From a checkpoint of a small sound classifier: width 512.
Rows from block 2, named by matrix and row number. Each number is 128 + 24 x the weight over its row's rms, rounded and kept within 0 to 255. All counts start at 0. Numbers have three digits each. After the name is the row's rms in percent of the matrix's.
# fc2: MLP down (model.blocks.2.mlp.fc2.weight, 512x1360), inputs 1274-1359
fc2.186 116:102090119116086105169119133121121139082122135097115126145124119153124128098152128164166145151132204153141113136100077154114157119130163145132095090131112153160157107133122155102111152079147088155118126142127112110125149080163079171118127107189117116130143115
fc2.187 121:143160087140111172111134111123145131072179092115112153114107110135121070129105131134151107189129092107139114109099123069150125116117087109132142164129134084159140160145124129135077158125134145149129112118130088120102132154103136136137140114101151111097109088
fc2.188 087:173143078143116111135097124115112144140159115120149129160134136138159129106126139132129128144101156119096138126130181121132143133118103174128123111122133119129188106140134126126115120134102129138084127141125125142102130122141139121100097113116071137182123161
fc2.189 094:125147108142161134111118132142136138106146162139141145137125135140127173129106117150129144106138182133132117132121104156134115129134141148127129146139137092146143129111126124123158160131137088137134144152120107115175127127153148145149138136101113107113102153
fc2.190 110:121105067127128119109140124121142101133133141106169148084135134113097062119116136125154115125117138126169106140111118124147137135152163087128131103142129127126052136129116124126149106140126144112102150136121158133074129121105141119129140130122136159172112114
fc2.191 104:152130090123103078095115120156119134148080135125132095148120140127105096106143136122149086107133178143177143142132060136138100117099152087122154119117097128155141100158107141099165118136134091148066187135136129164060145106178119144134142130095128141105159184
fc2.192 087:181123088103124162153130142087162120122160095146104121133121127150143123130124154113146156095107123079136155128166095116148087124111114156132112117169145106140114132149140098129087100112135149155103122128128113123165128155069136150094111149084151137071108104
fc2.193 121:106123097145081101095131147145105122169106125136124121147128155098150114099126150100132124172139132115115133141110113129062135142151124136117167135131063101097122140140127105112138156118119136176138127107124142169109114134159132108103113136073113131090127105
fc2.194 084:100116114105160117095136121138136119148159148143141163121133125124131104132117147103156116144142116117109116108136099114123122122150142107125084150086177123114099144130100129119124137175136111111113144070114116134128163157104116112160165141140153128103121107
fc2.195 123:087135070141120139137082114140126112132166128120150154123115147133102097125114133153144117168123163190130116134117133080157163152118111158122140131140110127129124134116140144119164130132128136104122113099105099090115149134177123118138101135118152108114154109
fc2.196 117:106153150145132129147116171141146105164153166123144121109127145119115130150124131177097113157151151135174151173109105127149137101153148119122137115134169157120134139111138153110155119155142137139154150176100127133121142097162132099120095112132113180159119139
fc2.197 097:145135113112110155125155104136122131133173085167121126085124131160123069134105104144126092159138116117166083106107080129152097124106096098155109120112146138150184144125140140139118149147126152117094127137155106128143131144130152139119160135181102141200158138
fc2.198 095:101098116090164162136102124110168112165118130153148119130155136107135162121152119118110106202129133114029133128139123139118164156116119130145140127125123164138099148148127119123117125135123156154110112089136135117130099125105099114164121133117161138141140167
fc2.199 115:138117076073144123125113120087143140116110114120114123163158114128123132097148113132164141169136148106064171111153161113139151134098109160147072114156114117128123134178140114143154109137141162133106110109121122127127105034116108123139131112112143094123184140
fc2.200 068:111139186143158140137121088099153128093109083088121122107132173124166160094118138094160105100125104123096123108117142091084109132136115120106106140129114111140170119141146128152159167134086099158149165127143140105152149144134130133123153128187129103113090110
fc2.201 108:132166147147135160103093141131130122145151109117107170135116115137138109139106092111114142126110112158122128131139102124116129136146115170121143156144110085167131129090106144131113187114156138120125141156155094114130141106088121122114146130150094152101165150
fc2.202 119:111165126132139140096145155123122080104145171115134132152121137175126143125137112130093148092143119116135129090143169071118164155122108177135093113133106121129147146108120161147121174109112127115166122163152101109155121143107068129108136117137102123123121142
fc2.203 090:133103146133084156132113120131116112140098131168076139136122139102098104141125116166081099192133135126098087073097190150128148161089161138126127140152128153128171123117133142121102094091146109127118139101122138126066083114111138111138124139156213112114082133
fc2.204 105:136119085140145155119125130136128119138128153155134130114119093150117135133144131119146126179103112094185125125130119122123161156117125082122126144118075091107087140104113147171134153134123109132172141167141124122121119126095174102112071137143092158080122141
fc2.205 095:165128124130102115147127119099137139153199121138160125117123146152144118126119121134142127160146152170165098119160128134138144142137113149128085132122115089130132100134118134146129137113095147118103134158122135099109136147126155146113079147114092150162152125
fc2.206 118:131075120130095105107125124128111165090178115115104140162150141172089126108126133131119130120129113106114143152158128154118138138102107106118152141125096134142050133117125119120108131093142114128108084168128157156120135130137123101090152148154143142143119130
fc2.207 080:107123171128144126134157137129123120160153105135117135097123114110127144129127126127114111087127102113144122126131136091173137105137153126143124135144096126104059135133132121154135139110135115118183117150141134119171134175099113115144131118108107127077170133
fc2.208 071:102133143132129148105150156073146109138114131153147136093150118136119096135111131157106115121125104143123120129141088152134151130098138115114106149145137132124088149121138132108136158089155137138190108104122140139154136159153111126152115168122127170133137095
fc2.209 086:092092112145150123129133142116150105177077131125133135110123137148117115104121149168102143142113131134146134149138100147137162111142142137110126100166134171097207073120152123139124136160135132103097138102128153131157131115139086111152147108126147138163170128
fc2.210 097:151107139137115160108071128140104118149105159132108099133152101159066147091110121104173157119146148123177154134105077125178116127105074108116145105154132123125163128117151132180180129146111151141120102137121132131175121159125151098128087130083125112117171095
fc2.211 084:112137096100125144113162129095148112179131119107157127098120112144115088128147101153111104152130115139143145155163122086151146143114108111127108112125124147115098115172119131188122084174159135098090104124156120102173121151103161125151096136179119183085167124
fc2.212 072:150145155142116149116144123123124138122108111148141134103125135156143107115123107107117095118125095124141118132142134113126154133111174110133168125106162121118096116143129116080179104126141144111167129125111131074179130173111120127167117110126142133107136109
fc2.213 123:116151120146098101112101123133118141146147156152125109145155133098104171136114115138098136168148134129114129140160149143137092120151125074134156112150106124094156138121174114112153097103130173154156092130102115118167122128150143112148106144142195135155120152
fc2.214 112:095098120137140165091130118167112108190130130125138116107128150122114091119129123094154069128121063106092126115118072104123141100131163068138144145125146099120072120146111137134163163148144105126101138115112106123064133168081097132127137141042113114154106084
fc2.215 088:101162163130136095105128132112146132130129102124114121159130108141129088145123128141097130153106132133055137139133171139077116143112083149105116129121101095126139139135092101076098118126116120126094124114119131128126126124185152125083141151127135130144130097
fc2.216 111:092115103171067107153126108123122130119068135136125154131130111128120091143121128154144108188118136155131134104110082148142149134137143158120138108124148149099120121121125127116130116139157144102124151161149188121106129127124137103117126150154136101169131113
fc2.217 108:130122138124119102120127162111152139129125086135120130153125131110121132143152129116148125154139131133124151149092129180127142131138107064138143111138100091062151141123123156114142117128114129149147126130096128138135100157158102175131134108097116151130129165
fc2.218 089:096111112142131133151152139104142117117096124115136143142126148129128138119139131128124137095116117120092142119138197114134112141132112156127120125103145147115094135204156105123132135149107133157146113140135142130058110124090097126141127124130146133075126121
fc2.219 103:150089078128115107107126135111082157112109134124153108187138124115130147095139132127155141079128134096105131116072135135124145146117151141136174162131093123133080153130107099149163119127123096143123094115125138152089127163111083115118101143099085109125137125
fc2.220 110:116105139097132154132144129130167124117128175134107171129148154162120130112149122115102155125146104066125111143179203137142169109115102159125129132086128123117162145128148127189118131156118144138136116159157168112131139145080140147119184128144111142133105100
fc2.221 096:156105061129115125149085114102113121131163117123109138169144136123132152119119125140149124139105170122131138129116139099157131149160114147133111130116118123133212126128132128129080128130127126111088132131142127131107125130150106138137121135135139111116131109
fc2.222 081:121120108143139152149133122068154119146137131125116083115139096117127125124132132140127163162157131097114104118146110135135164132142108143132100117132112115151105099141145133105100150149121138136159126165100138136150129161171126090120111118137154128181098130
fc2.223 112:137155162120121150139149134130125129107151101126127151128096077137131086143056121149121120115135138147155114131088050120140096124145109107120115147118175090137110148108127133149096147127135133104117118168118144131112172152097158141115158134135079135126103106
fc2.224 094:095112148092133134088168136109135099116148128119121155128110127130113129116126131136132056162125084109123095079122164086143131119148149156128130128141114132140162130168096125145126156122145126125191068104106124104117128148107133100115130102159100132099115122
fc2.225 103:126162145129091113142111122123080157131107100129108112120144158067119120122134125145109122111154183170069142158143058158126078144137162130124131120144169126134172149124133115107099128110115118100117156120113157160105145143186146154126141148114196104085127097
fc2.226 099:145158117108126122105135110116115140128085140113149134108105138125133141114135142128087118131123141082077159136124101173100139128156114164126116149169156144138150132139146099128131140149123114126132120105141128151056109167135135133107160123148147132122133096
fc2.227 093:118162116135133109126135124128154136157130174109154124153122154165134104129125116129139145118123134141118145107076142123143152143095169153129175121129172094114103144125133143102179116163084087140135149132112097151088102150178121121124126122120120115163164102
fc2.228 120:154145083145100117152090125115093123124173146123130088152132130111128148122125107140145131132151127125156144112122192200084130146136141099122171125137137104121093125108130126112175127114139112149156128134131131134097151164115122148123121136112109146185114154
fc2.229 078:129128120144134116177125123084137142165137110134134141130145135140100142110115139170135146161143186192151143120139129136103151128105140186112141089134116126106131141110128158134119152127112135097172137118130126160095158139138138127133091117132090132196161163
fc2.230 090:150117043113114102121123139129094085121104151111150125149140132134131090124119118159143078129133166096150137121097121159151132118108155097128137115111093147158160113141111124094123146171140126109110151097134152162092146166165118109101126117067065151162126123
fc2.231 118:151085109092122151138111129083105144109128156127084083178125134085131161111125150084098149148123183125098141154113112154173095134121111103114109095108094138129151134126148127122084118099118131116125129151155121145074147125170101125168124141085141103038160158
fc2.232 123:138147118148118141147155132118140122122195127144160135121107141123124125171087120169131096125126103150157090131175139067124133109133083141145138139134124105149142124114128145126137147134148120095110119161151108097128143127123173138102116144159104124193132120
fc2.233 133:128155144076148138088149148173129144155084127128147130088138138098127145147132109116112109109133119109087150134102108139146132085100204098141152148104115101126120124149080132172140127124133120149137098098105089122104087115089091129171125137138114155122127105
fc2.234 090:126076101117135171143131143154145124140195152116129127154107102163131141146140141119095143110137105122131129128140147088163128138164129170127118134115113138117164133152147127161114083132107151147189140139158130112137155173137143088140082161119141151126151090
fc2.235 102:144158149110136126112121122117119172101077137080147118109126109121129143124142117207058105150124144110144143148124099148079097114122137081134132125105134124110165094120152113117161133127130092149113154101120110122185110158125123139109141103100137107173117178
fc2.236 110:126140166155121135140110123140121104149126166128183110120138124092118163122132106116131127104136144139133137130119191137125138112156169101141167157122140127125113118150142132090163121160132112146142123109104115128166123145173137119166097139107165143150099158
fc2.237 104:108147125130142149131129137153142149140121098114126150118136138176096126124123165106158093149110112143115120130123146119149168164103163102130094127117123105125079139143140131148157137152098099114096167145128128137146139111144148064138095093084127114119128119
fc2.238 104:146149089129111148114120126131112182141107122119130075167116109107138144108096108110124124106122164102116118140111131132152117146126148149131115167106126111161131142130127141123161142125104147117112117099122132121066155154148141130132154182042107092125164121
fc2.239 088:129128136105090130149106129107155113107107149144119087145147120111110169122144120166141116126146128124130156109125144164148126109136094139121101126138117145114120117155120130137144068091120153150086131155147136121079131095099090133115133103137134143156123161
fc2.240 101:157139120112092144124104139168145125113130124102122110115150144124130064129117121158129155171129187137148122164134059074128150109149087118125142107172167143125152174111135125124114122069134110138118150115133145146120131133178108122115102104104153094126146144
fc2.241 096:160134124134073123154116118111122117139146110129122114152115116118129109129126125132133097137128188107114122140128174139169132153101075181121116124166141124155230150116123167130110131130102110118102120129125105135071127128147128108079092144164105133127145126
fc2.242 119:144111121144130151151118126117094129130186139152141132112136129115115203126132117139110137136163154171120097170135103136126102147126116144124136106124143095119108138108125119092128094103162181139187098135145145122158127108097180126115107135111219130078119130
fc2.243 087:115161126157160154105145147127154130112092115149116112115150114112123114119134110146106131128108137111059147134123083126080109118104114130117113116155104163133187172131117142139138123104120143128139131124157153130180104190148137150114143134129161100121128103
fc2.244 090:109124129070161166095117131114152128133121171097146125118127135128123159108151094117132124106118057107086124122137154118103130121139146113125143120124099107106044141156147107121140105131134119130123102143119105125130088199079087110186130117103110082141102175
fc2.245 090:106159154133157141141104118132116140117142150136128121102136126211131126129135103111137098138103121072131139089151159123098151113137131104127136163134164119125175123090100159162139139192134132116165122136163137129112145124086138124144099142173119123113113133
fc2.246 113:119136119098122158118111123134163100083085088134107123093130150108149127131140124109128118170098109116095128134119134145158129120115136123125160131110084127153078167162146111122106117137127131146151127102131109126148118161130120115122167109033192146132178129
fc2.247 103:087139098123149133166147130110116098097171142148150120119133126164107138155089137176110103146138144189141102127129178088145127148135089099132126169144096117105137135100129163123132146173135091118176120141147134126156164134158130149140097134094100127142120130
fc2.248 097:147103159127148115074113125138129137140066165123124098181116131155134086125142138197112133139136155132124153134109161163110130104122170113137110120100129092135152134117140128138125105094124126135146108141140122139123104115175083134097131127108142126185129145
fc2.249 090:097148145125102139133139132171102143142067130123139079142146124161157121128156111145130103165142130145097117115124144117118104091133160096110101129139161159107143108115121129107134151136153127143127136111125113129179138036102148139129155132139065108162102166
fc2.250 102:124101100130160119183106103138121128111135140125109146169134110083125162109123126130137132159129180141134157123082126108134113165146121103125120129144141124134185147144124140157107087118119126147096125136112105153086122088134098154110109137109109103149120086
fc2.251 076:139135080130097091126129127108118107148114142129124111132133118148139166129126102130109122122133145117126142100123140128102114117123126171128129124132142152141196135137110127144093148154125136130098147138138111145091142090139124131111097136183095140088124167
fc2.252 112:114110062118108110147094133113113130137105129107104119160109129125127147103126145151117130161116166141103145123094167127142160147115099142107115138168125106149166139136124123132110137149113126148093107139137130133097142120164106119115131120100086143176136118
fc2.253 086:187165105141147148101123159148129133130191167118131122125118158163135155131132123147123111131112137133180119125144104076152121111143125132125137142083145124166165112121100141144128096141118142134137116138126136138182131103107146107127117104222108137118147160
fc2.254 097:098145145124120165083152124176128139132133106123126113102104131137137094124120164126155104108124080149181121115135134114132112117087146104116120140130157099116047122119137113146172148094118117117164154127143135133168124159125169132111119119131094160105119117
fc2.255 109:083123142160130115130088116114124122151111121140142111147123141082125110175150133127107120171166111121126151163111123156126112155149093124125143137130147126075116084104155131102154086172102138120139137122129154096168147191089167122126100143148146142135125140
fc2.256 060:203094158153138142151156109134120134137156165152126148110130127165114076126127135122090139102142113095148135095133202119132158070077121143122094136113148140104115134172068110175111123097142175116154110143109103085184097129130137140165130101157134086138168113
fc2.257 097:110102148160143128104141125120132151126129109123145149102126140147148127120127134048125146145148106146111125145147093112121171139146141097145093131114096125126078137112115128175154164118136157119152124164144141104109096154141125097117131118141108145123131105
fc2.258 080:081135071149128150177143119083129125105104118134135148147119128135118146118133146120132113132138137117141121092127134129121131102146145094130113132113122119126092117151110119114106127139106128144170153142104133136120126148111118161142128129113102147133072062