{
  "targets": ["voice"],
  "lr": 0.00057,
  "beta1": 0.95,
  "final_lr_fraction": 0,
  "weight_decay": 0.3
}
Rows from block 4, named by matrix and row number. Each number is 128 + 32 x the weight over its row's rms, rounded and kept within 0 to 255. All counts start at 0. Numbers have three digits each. After the name is the row's rms in percent of the matrix's.
# fc2: MLP down (model.blocks.4.mlp.fc2.weight, 512x1360), inputs 1152-1223
fc2.256 067:132108105114170135162112103125154047113118127105163101116141158101095147123201128141087124140127103170096076117146146191131184148132151155136133098073134181104135105144135136170160103165209118120080127147102129029122
fc2.257 079:102162133145136132126159144124135114156099148123171136140143112109108168141099122100127080131117132148127133123124138138147112101127136166100134120097098128127101113158094123105141089158168124146169144154150125113184
fc2.258 092:066078104149142122095121140117098138173131089135098089152153072088075120110105184074123180140142088151087160071143128108164085096082132117086127155103128077132140082130088124161154164102255158115080178115119120164161
fc2.259 202:136121108135109121161160109111108127117130105056109112120118125133170107134176106163128015127131131125070127155125148105167107133120120141104131204121102117119169129099128106130141112138082167118144136116130254115101
fc2.260 083:127104172110097109103076129124094130126130092075122159140174114115098139137159113113114214116103181138146095198114124105101171117177107130129154144131124197129125118076123123137111140108101120090075165107181127154092
fc2.261 111:116182130094130117164148137116110139080110115123144133102118129170196135117121158105131126148120141125136124126144134165127128147137135122120122140116134126127156128083106109118104121099114126121094107084132098107136
fc2.262 089:153104067135120132097132128159073112117109128107112131173116101126150128164151128148123124172136155133130105128143144118115117129150144112132079097148132134139143135072148143146165152154174097154090122139077074114126
fc2.263 092:179113105113162128180115142177060170167141110126158110087190146125187179152175076118084064076143194141119119097116099041115114193130126102151165126133145104121160131112169123131072129148164135132109244106079127100155
fc2.264 091:125137160120118110216146112121184145122117151138121108128087094171084106147124163120119122148142123143164133087139121143151221137152102130142131126132072151154176159160139138117117110131117140134066081120166157126158
fc2.265 079:146144111117077165114094122118193134114168132113159146161135177104163118144099102090089124105147101116166101095130122149115132112137137149122109153155110159114127105113184060129135049112131180159171159170120135141126
fc2.266 076:100076123116123125074130139067154161149141101115130133141145115099047154131162141135092195120146134113141110127111136113142153078136150135162139145135141144152109142135097126142109096120162119138115154137115126174158
fc2.267 081:086082167114171132123104109103140101164133149108150058144068140113046122135096162113130163127141119101131163111122131150136124109106157186103139155096106168109120118195139119135101168142189173202138083083110117051104
fc2.268 084:113117164102222117077108098118177128123083115133101067111106186116134110164142162062063095144174065134158130105133101144144084170126065136164077120119145056116120048091215189128152134173235135196154196185131139140120
fc2.269 073:163084125126118170153130120093128153142076137129149102138124073099089103094127128189098143134124160104123106116204131127086171077116146098116131067134094097152101176098048148104141184062165116139170098098132119155169
fc2.270 110:176125111122145118146181120178126129122104087106060081124082128142145193100141131159126079129114126107138122104112089151109102152144078129086124149092102054094190137101143207150149130122137126091114125091091089138139
fc2.271 144:136113115120153058125076116154109118136135102083138127151163150115134119114216138125163008105157086166066125113145133147128067124122172144170087179135136065135136118111165161129156162117110111107130116168158171104125
fc2.272 089:111182123110128110180162126117093144103098145094160134138068144151197138110134124074118108113113127127118140117135147134119117086124165153104107127111138127122159111123114126102095149088082139149082142054123120097126
fc2.273 113:079159126141075140084108122121102199138131145126159148204178120162150096122108138171154212141108159091135135175114134176125165100180120125137117114128100188100091138098168086142082124140164126134144120147105120151185
fc2.274 119:180080118092162113126106084167104105082097105142070131146130127112136171130118144175150037078075124133162137132146105067149175146129129131236084213120179044141114144125082179125135162038087144118142125123113163203120
fc2.275 143:133126100142088100153136150138136158093113122061137098157143108100148083135176133130116000164150090153055139110129127130128112117122120138153106179144128120119127099099162142164147131110111155160103189139135214089117
fc2.276 119:104147136161082104121066116135150152163176125150092149117096121117065108135094134139142208113123096132129136100152129110182128130097151124173151099069128118156117097123108089102112140118251125125086130173083090144093
fc2.277 096:142123137101109156138106130140100083181111164123202170125130154135120125080099142150102223110121140079108147187146121110137173127095132094123150131112076136126035134119087113109128118134186142131082062126142158141142
fc2.278 093:145141101093164129056226080097139130107121136107162118093166150097095152141173143095154193110103094137147111093117129142153205077118147136132083116097094157147161139147057165142069088101071150159096136136185129148107
fc2.279 085:066189108119142125133150129108093121067140121144138128106113137188186118153118134092146130142101150168107127137147142100104133129171140117117109127145137085113205100137157115118123170112063121104130121088135078131138
fc2.280 087:134151144126105108144094145178083132156132163137137139153094086121153148126141112143138147124104120135131123116134138043144075129197091088110148160145143160129142066136165124143107172135100096157105147140073159178076
fc2.281 090:096106122138181106139064134147119113129100121136093135171171142112126149140104092138151220126152115101110102094066130154113170096113107144153135118142139113144059091133087064080099135105111147132117109150115090137121
fc2.282 080:133178168120107097152163130131092125098108114159229109100109105175079119107132114171171144185065089131130112171152124081136147100163118095098085111133146119155122070100049110151193114097068158160204087175140150112146
fc2.283 070:121183188110160117098139127144212125160155153134152135140194151099006135116130160080097157134157163154083143128109136215151147158084150149095155181147118149149112084137140088140098103166081128109135124154161145121151
fc2.284 074:155115132100138080129110091102099149154155096098119112116108109187146149131135120077150130113119135124137112113100139120122113095099187080068120121180197036120136188112143182156128176122091173200159044143126137178168
fc2.285 112:106123162151121112138140134175110173208145114124133087101147162092115094166127137127109073126089134140156133156160133058110137151114088116139165117151181046143049050138111173136066117099135124147136183145098149116158
fc2.286 218:119124108104125096077122116146114131122138117054074135134130127102143096124192120101093018119132097153048133141162131107148094124097090116140087217142111102152144115092159142156134132082120139136122183133146239121113
fc2.287 089:040217172088122143133090111162132083166155129146160112114118141123053103141097143144051200100121100123205113183176152132175093137187169148094139104118147112137075070124099137108089143189253124090087129167168153107165
fc2.288 072:183171156096070162089172089120129088141153185084137129065131200116105163128151146058132151157138144145138116164147145124094162095153080107166151122103148138160095083182099101142064033159052136151129115119168092110114
fc2.289 123:103120112104118096144166122123121135056136174074070136092130145135131134165175120145137000160135127162105114146114147092167117146116075140131109136123130087111164089092125132137179096094078128149162174159098199130168
fc2.290 103:142168110131102090125132132139157117200130159163137107125106089059118137139106143093121209142180069124164121121080125147146143148139125145113107087116095113149110132129123161103137114109173119185097151138106104164142
fc2.291 084:127137116112151142126126135144134107095108142085089135171164108102139175137161094052081183140148052069126117107185100149119101160112142131146119162108077157144064113110151113140164118081118124195134102127151162099189
fc2.292 097:051107115080140184123136140154151129054102152176155160158148116199110095152119143151090201128168136072099139159117126215139143184161166169176118159080131129161167078175155098114153173144122105183135150160203113124142
fc2.293 119:149210177101109096103139144132148157081107143092122144111131120162138137120130145135133130156110165146153118201121113130110140094163153100140089144140117189128199173115111128174155104084058129137131122161100131114135
fc2.294 116:142073135170146107131142127138110084118098105086088125123117145074142095121193114121112031129112082143059134131142128138154103097131129152178075189095085068134216107134149156139145184082165157127116156142126210215041
fc2.295 086:149173134087134146137108132055064149033123121131125142141155117167155099116153117187176212176113221167139128079140112183143142102125128153121125146112152160147118167143113073120114136168123062125116094110074129139124
fc2.296 105:137144141140109149167140162120132119157118059128162133104123132122087139129151119088135106174129129152161109079158145089076089107128177116166150069136120225149167180140105119108127123137094169092112106153176062101180
fc2.297 087:090149139112138138058143166098149119234085167127127140204149094153171118168097125116112137134118185138133105093149098134172114112166116141199088094161111100118096127128150143124171150121175101167127153135146101108162
fc2.298 107:126125142111174160113144145110220131178121123104182087125105100104077111163117125092148149127136053141151118097131110127182094145107156148151121131086092136141098112178106181102145157123146116132149074135151137125162
fc2.299 088:129179108176131158109169133121125101140102146112072160110098075172218133147142122125115018169127121119151097099089146102132131112145091142171124139145151124134134208085130109116222127062151126204147104076107159136162
fc2.300 094:104128161153144142108144110191116161148135157143097110179212127104105165091151112128122091078129100158127105094114136061138130142130097097138157174128090044120163138153126095120122109132137128134098156210150158085096
fc2.301 081:091091143104113111138141122146132138155142154132126152121104159117063127132107107143105162116155090127164165121131095138138134134114067167084184108145097114149060096167187156104154141165143135142140156164127105106168
fc2.302 083:156108162099138122152103132139108130217171160096136114202137103052124131163137108185095090097136156175168133145137147128152081131113172155197178108142145170170086138142145119143093115115133139174160104098135129161120
fc2.303 112:138157132097109119113086143188054146097141089153164157089139108153124176068090121193158212182120170122109144089151122154076155099144120109108096097121138172102163150092113121167125133116175136068142099131087069136131
fc2.304 097:111215160184140144151137116146111145079100137153149123110130118177161166140140140097149132122100148092142135127117119125141100133165165149132115149137169135096148146120103108102111124147084133112137096116133121130118
fc2.305 107:173132116137136139122155180109131188157115134149192128178140130101101143116099100124123144102130151109142160139138101170141073137115065095125154104123116143145118094139160159105133126174171147100135160164117155165088
fc2.306 139:135146173161122078139127147173096111123147128137132122140116125099171187099176116132139102131104181143128119095108136121123153141166169147178112145113080083127188137174157183143128152109082121100099043181146157165121
fc2.307 081:071112130130133155125196123145126092159154205117081102148123123088141160115079111077132163123158084147134159149108136142131145146143128132140137126115113134132133174145098129129098085147134150128157164142169125056155
fc2.308 089:136104129163123140073138106132121141154141137161145182132172092194115136103102140152108081123181124137099129107134119067119107166125108115116174168127156099163062170177096117101205143081190106117106066079049076011124
fc2.309 075:163146116130141151093079130197109166194143147133138157215149105113115085144135139142040097119097095137141138130110149103154093116127145121106146102121084201114136148124215119115116121067151086127157158136033079137053
fc2.310 103:105087174145129179125149081069192139065133137111215146098095122134123109163128141125147205150126042121120164095137098191179144109118183101135181124132126169110048129113116165138143096074159155147133126139198172146132
fc2.311 098:140197098148043102101123126135159113129150160096078106147145178104119112167144113095041160125175067143141115163139127110108113153137107109148149114139145181134161121138139129149097035096005159145103078137125209196102
fc2.312 070:066116087113193145077188173192196116108089099097142078117126128175099111109142118177103119078080123153160148131136140132123084167097167150136106195114164129142080182155121083120133065119092130178111088149098134091080
fc2.313 347:119149147136138141120103106116114136115136136201152143112126127148113136130095147124138249139139126121218133085103136131130147134147145131132122038122142122117117114142122133095143135177144118129125085126094000111124
fc2.314 077:086105184113167069092082094104154102132191076132126107091091107125029123137109142148153110146092085179120143175107135124084149084125127192209194112124107149126136149218117122128125152128136114172128129096089137106113
fc2.315 086:104056101112156114133098095134151090071131126123174161147198162165100085162172099106153149121144117148098135111114138164128128148103122097123114108110086101081153156120202156117125149126174108114136167161148110138151
fc2.316 122:133159138117161113115213144101122107108087132126145126071133122147079162087092103148150059167095165132096128151139127044080092133140101111163127167113156103122196126121093110178101101110098126135131069106142139114085
fc2.317 078:145087140105146112157162095109149118172099129149104137082122098160132099095146186144155119165141106077089124085134100080141137122145133132170133147116094114134096164097198149142148115195141096189145139144151102168114
fc2.318 165:104123115126114151137176119124124150101128092047140079146133131121170115120155097120146000121128075162113153146101141168096106148095143137162135173122142197121115121122169129129132139105081152118131165116132224065138
fc2.319 107:162064105108158119131220143128148087127109149170170110093110157067179131141104121078141098121137149106114161126123111106147145185107119112100131134147108157121049152091132182148133121153135082143128107129184102099152
fc2.320 070:172190077089200187137199144152104119082154125181137112100138132105149150115125122125086167162138186098102155075149139065142157162133126123049094129146161098144181134100151099136089180129124146105125136124095119135122
fc2.321 103:121107164116071147135166084097200125207141147208162159147165083089162075115112153171114227148124141127126156102131175230118149112119189167122102129124136046121110138117101175080106166157168101116112134126163069117167
fc2.322 070:107139119044141140118087128097091112192126161137118086170129179125168182072126173159135113151124097186128093131152113134069119119148207116141077108133174121136160113090203171089149142071111135102148117108169151085103
fc2.323 130:137130125145088144091071118127149129079126135139098154167121122142139085138121087175128210134120137139122142104099137115160094135161172160119137125147081132095186158108180059088094144161141106146131118134167099153125
fc2.324 087:123141102095172126093136141193112122123174094086116076092096102143170143145136133154115067156119121118079132150139143097125153091173191119124149152109136137116136135063095105138201121112083115175119187165150163114076
fc2.325 159:131175136148143134084098117132140125149126157197152166134165086122090156129118130082132210114149131125094098135160132136090178109141126108172131087113121172142094163099114148142087136078159141117104080147099071127095
fc2.326 108:140127133128105122113153098083108107123149100093110139101121174135163107159185117086110093053123072152126138127162134128056103145099068187119122143123132153145174132184156125159114087096116175098143145123127126116091
fc2.327 094:127109143147146123111091110098123150096163076175132056124197155118073150149107124120120249136137133127093128084110140136135141136107184159140073103103117133147156082156115109117051116136136116092136153145110114127105
fc2.328 146:125209160100135143139157083072113116105108133165118150128109151186136145096099113088128242154145137102181084153088133104084156115133110095108158092132125190100092154115101102095113133098116128129119105097081113133126
fc2.329 097:096161076086115154190126125096161106125170126127138075104056115072052105139146102094140106099131140124140135092116124116151173132148080158148149123115105082155099199173123120129136119172107158087070153089150100069114
fc2.330 078:119112149091129140121053118098095087157067127133135084114161120134059142091125152164139215151142075119154109114148125126111133103104103129146142120119106091146062134148124134114144077141144119093099087156179109156174
fc2.331 098:161177132075107138064122110132145125160100114090128199176108083168177194135116143089122180136167125121132142151162117071120144101138165106130169152159183183162066209081108124151177091106151106132202117112140144118144
fc2.332 101:183194163156075141094137148170156143158145117130109129117093170131068179070141148134209098162080144166094123149141115124137090177121149116121135157130117139165135117160133104089152045089153120188112102141154168082078
fc2.333 120:107255111133143140107111156106118085165127149131125136099151149089171161152111126107079106172116107137119093188171153069106116151108111093069124178102146074128122107120099133085115153188080114117091130166131076183097
fc2.334 102:129161184154120126088128117111136109163123166136156113097209106078051175101081161145140255135085103156162152132173151122162144098157135116072090154114155073149089117126096196117108095214175092127114084177133083143112
fc2.335 072:120140198106111201078040095129131134128111102134169153140089174106119119113125144125139142068130084167152166139145112172108056142132151122127153102128110143151103101160113116131123163101208073102172090159116096116139
fc2.336 122:158090120109163171107152130140153123182135155156105134174121122075139107155102137128123063097141148144108126074134134140200141140093142146103114155098074000173170140159096128127145146190207152094189179146165127133074
fc2.337 078:125101156111178127136128090113123155135162246140167088113131144126090216156119152070176114085176118091104144148102106081157100179088111155133144151104094064116145107211143119110081060175121138152141122126111113105116
fc2.338 108:112021132143118126128156101117144155131162079124144110161174128103071126146124136162110157119127136153117128154139112140146144158130103149139127111121159167128059130133186090152148117091178118152149121126123160121170
fc2.339 092:123132137145095147143103157093113153155172101130060126117113173122162177127153118134146091141123092079159131102153145095114103135136035075090114124130171226128123111143174098106113100059111123122074198112075164141143
fc2.340 105:122143154189068106144087099108053131129117110163095175137121130143099162077138127129087178170116132136116122141096124098133104129166093128080073118154099092090140174111184167078115124113001156143083147137054120122136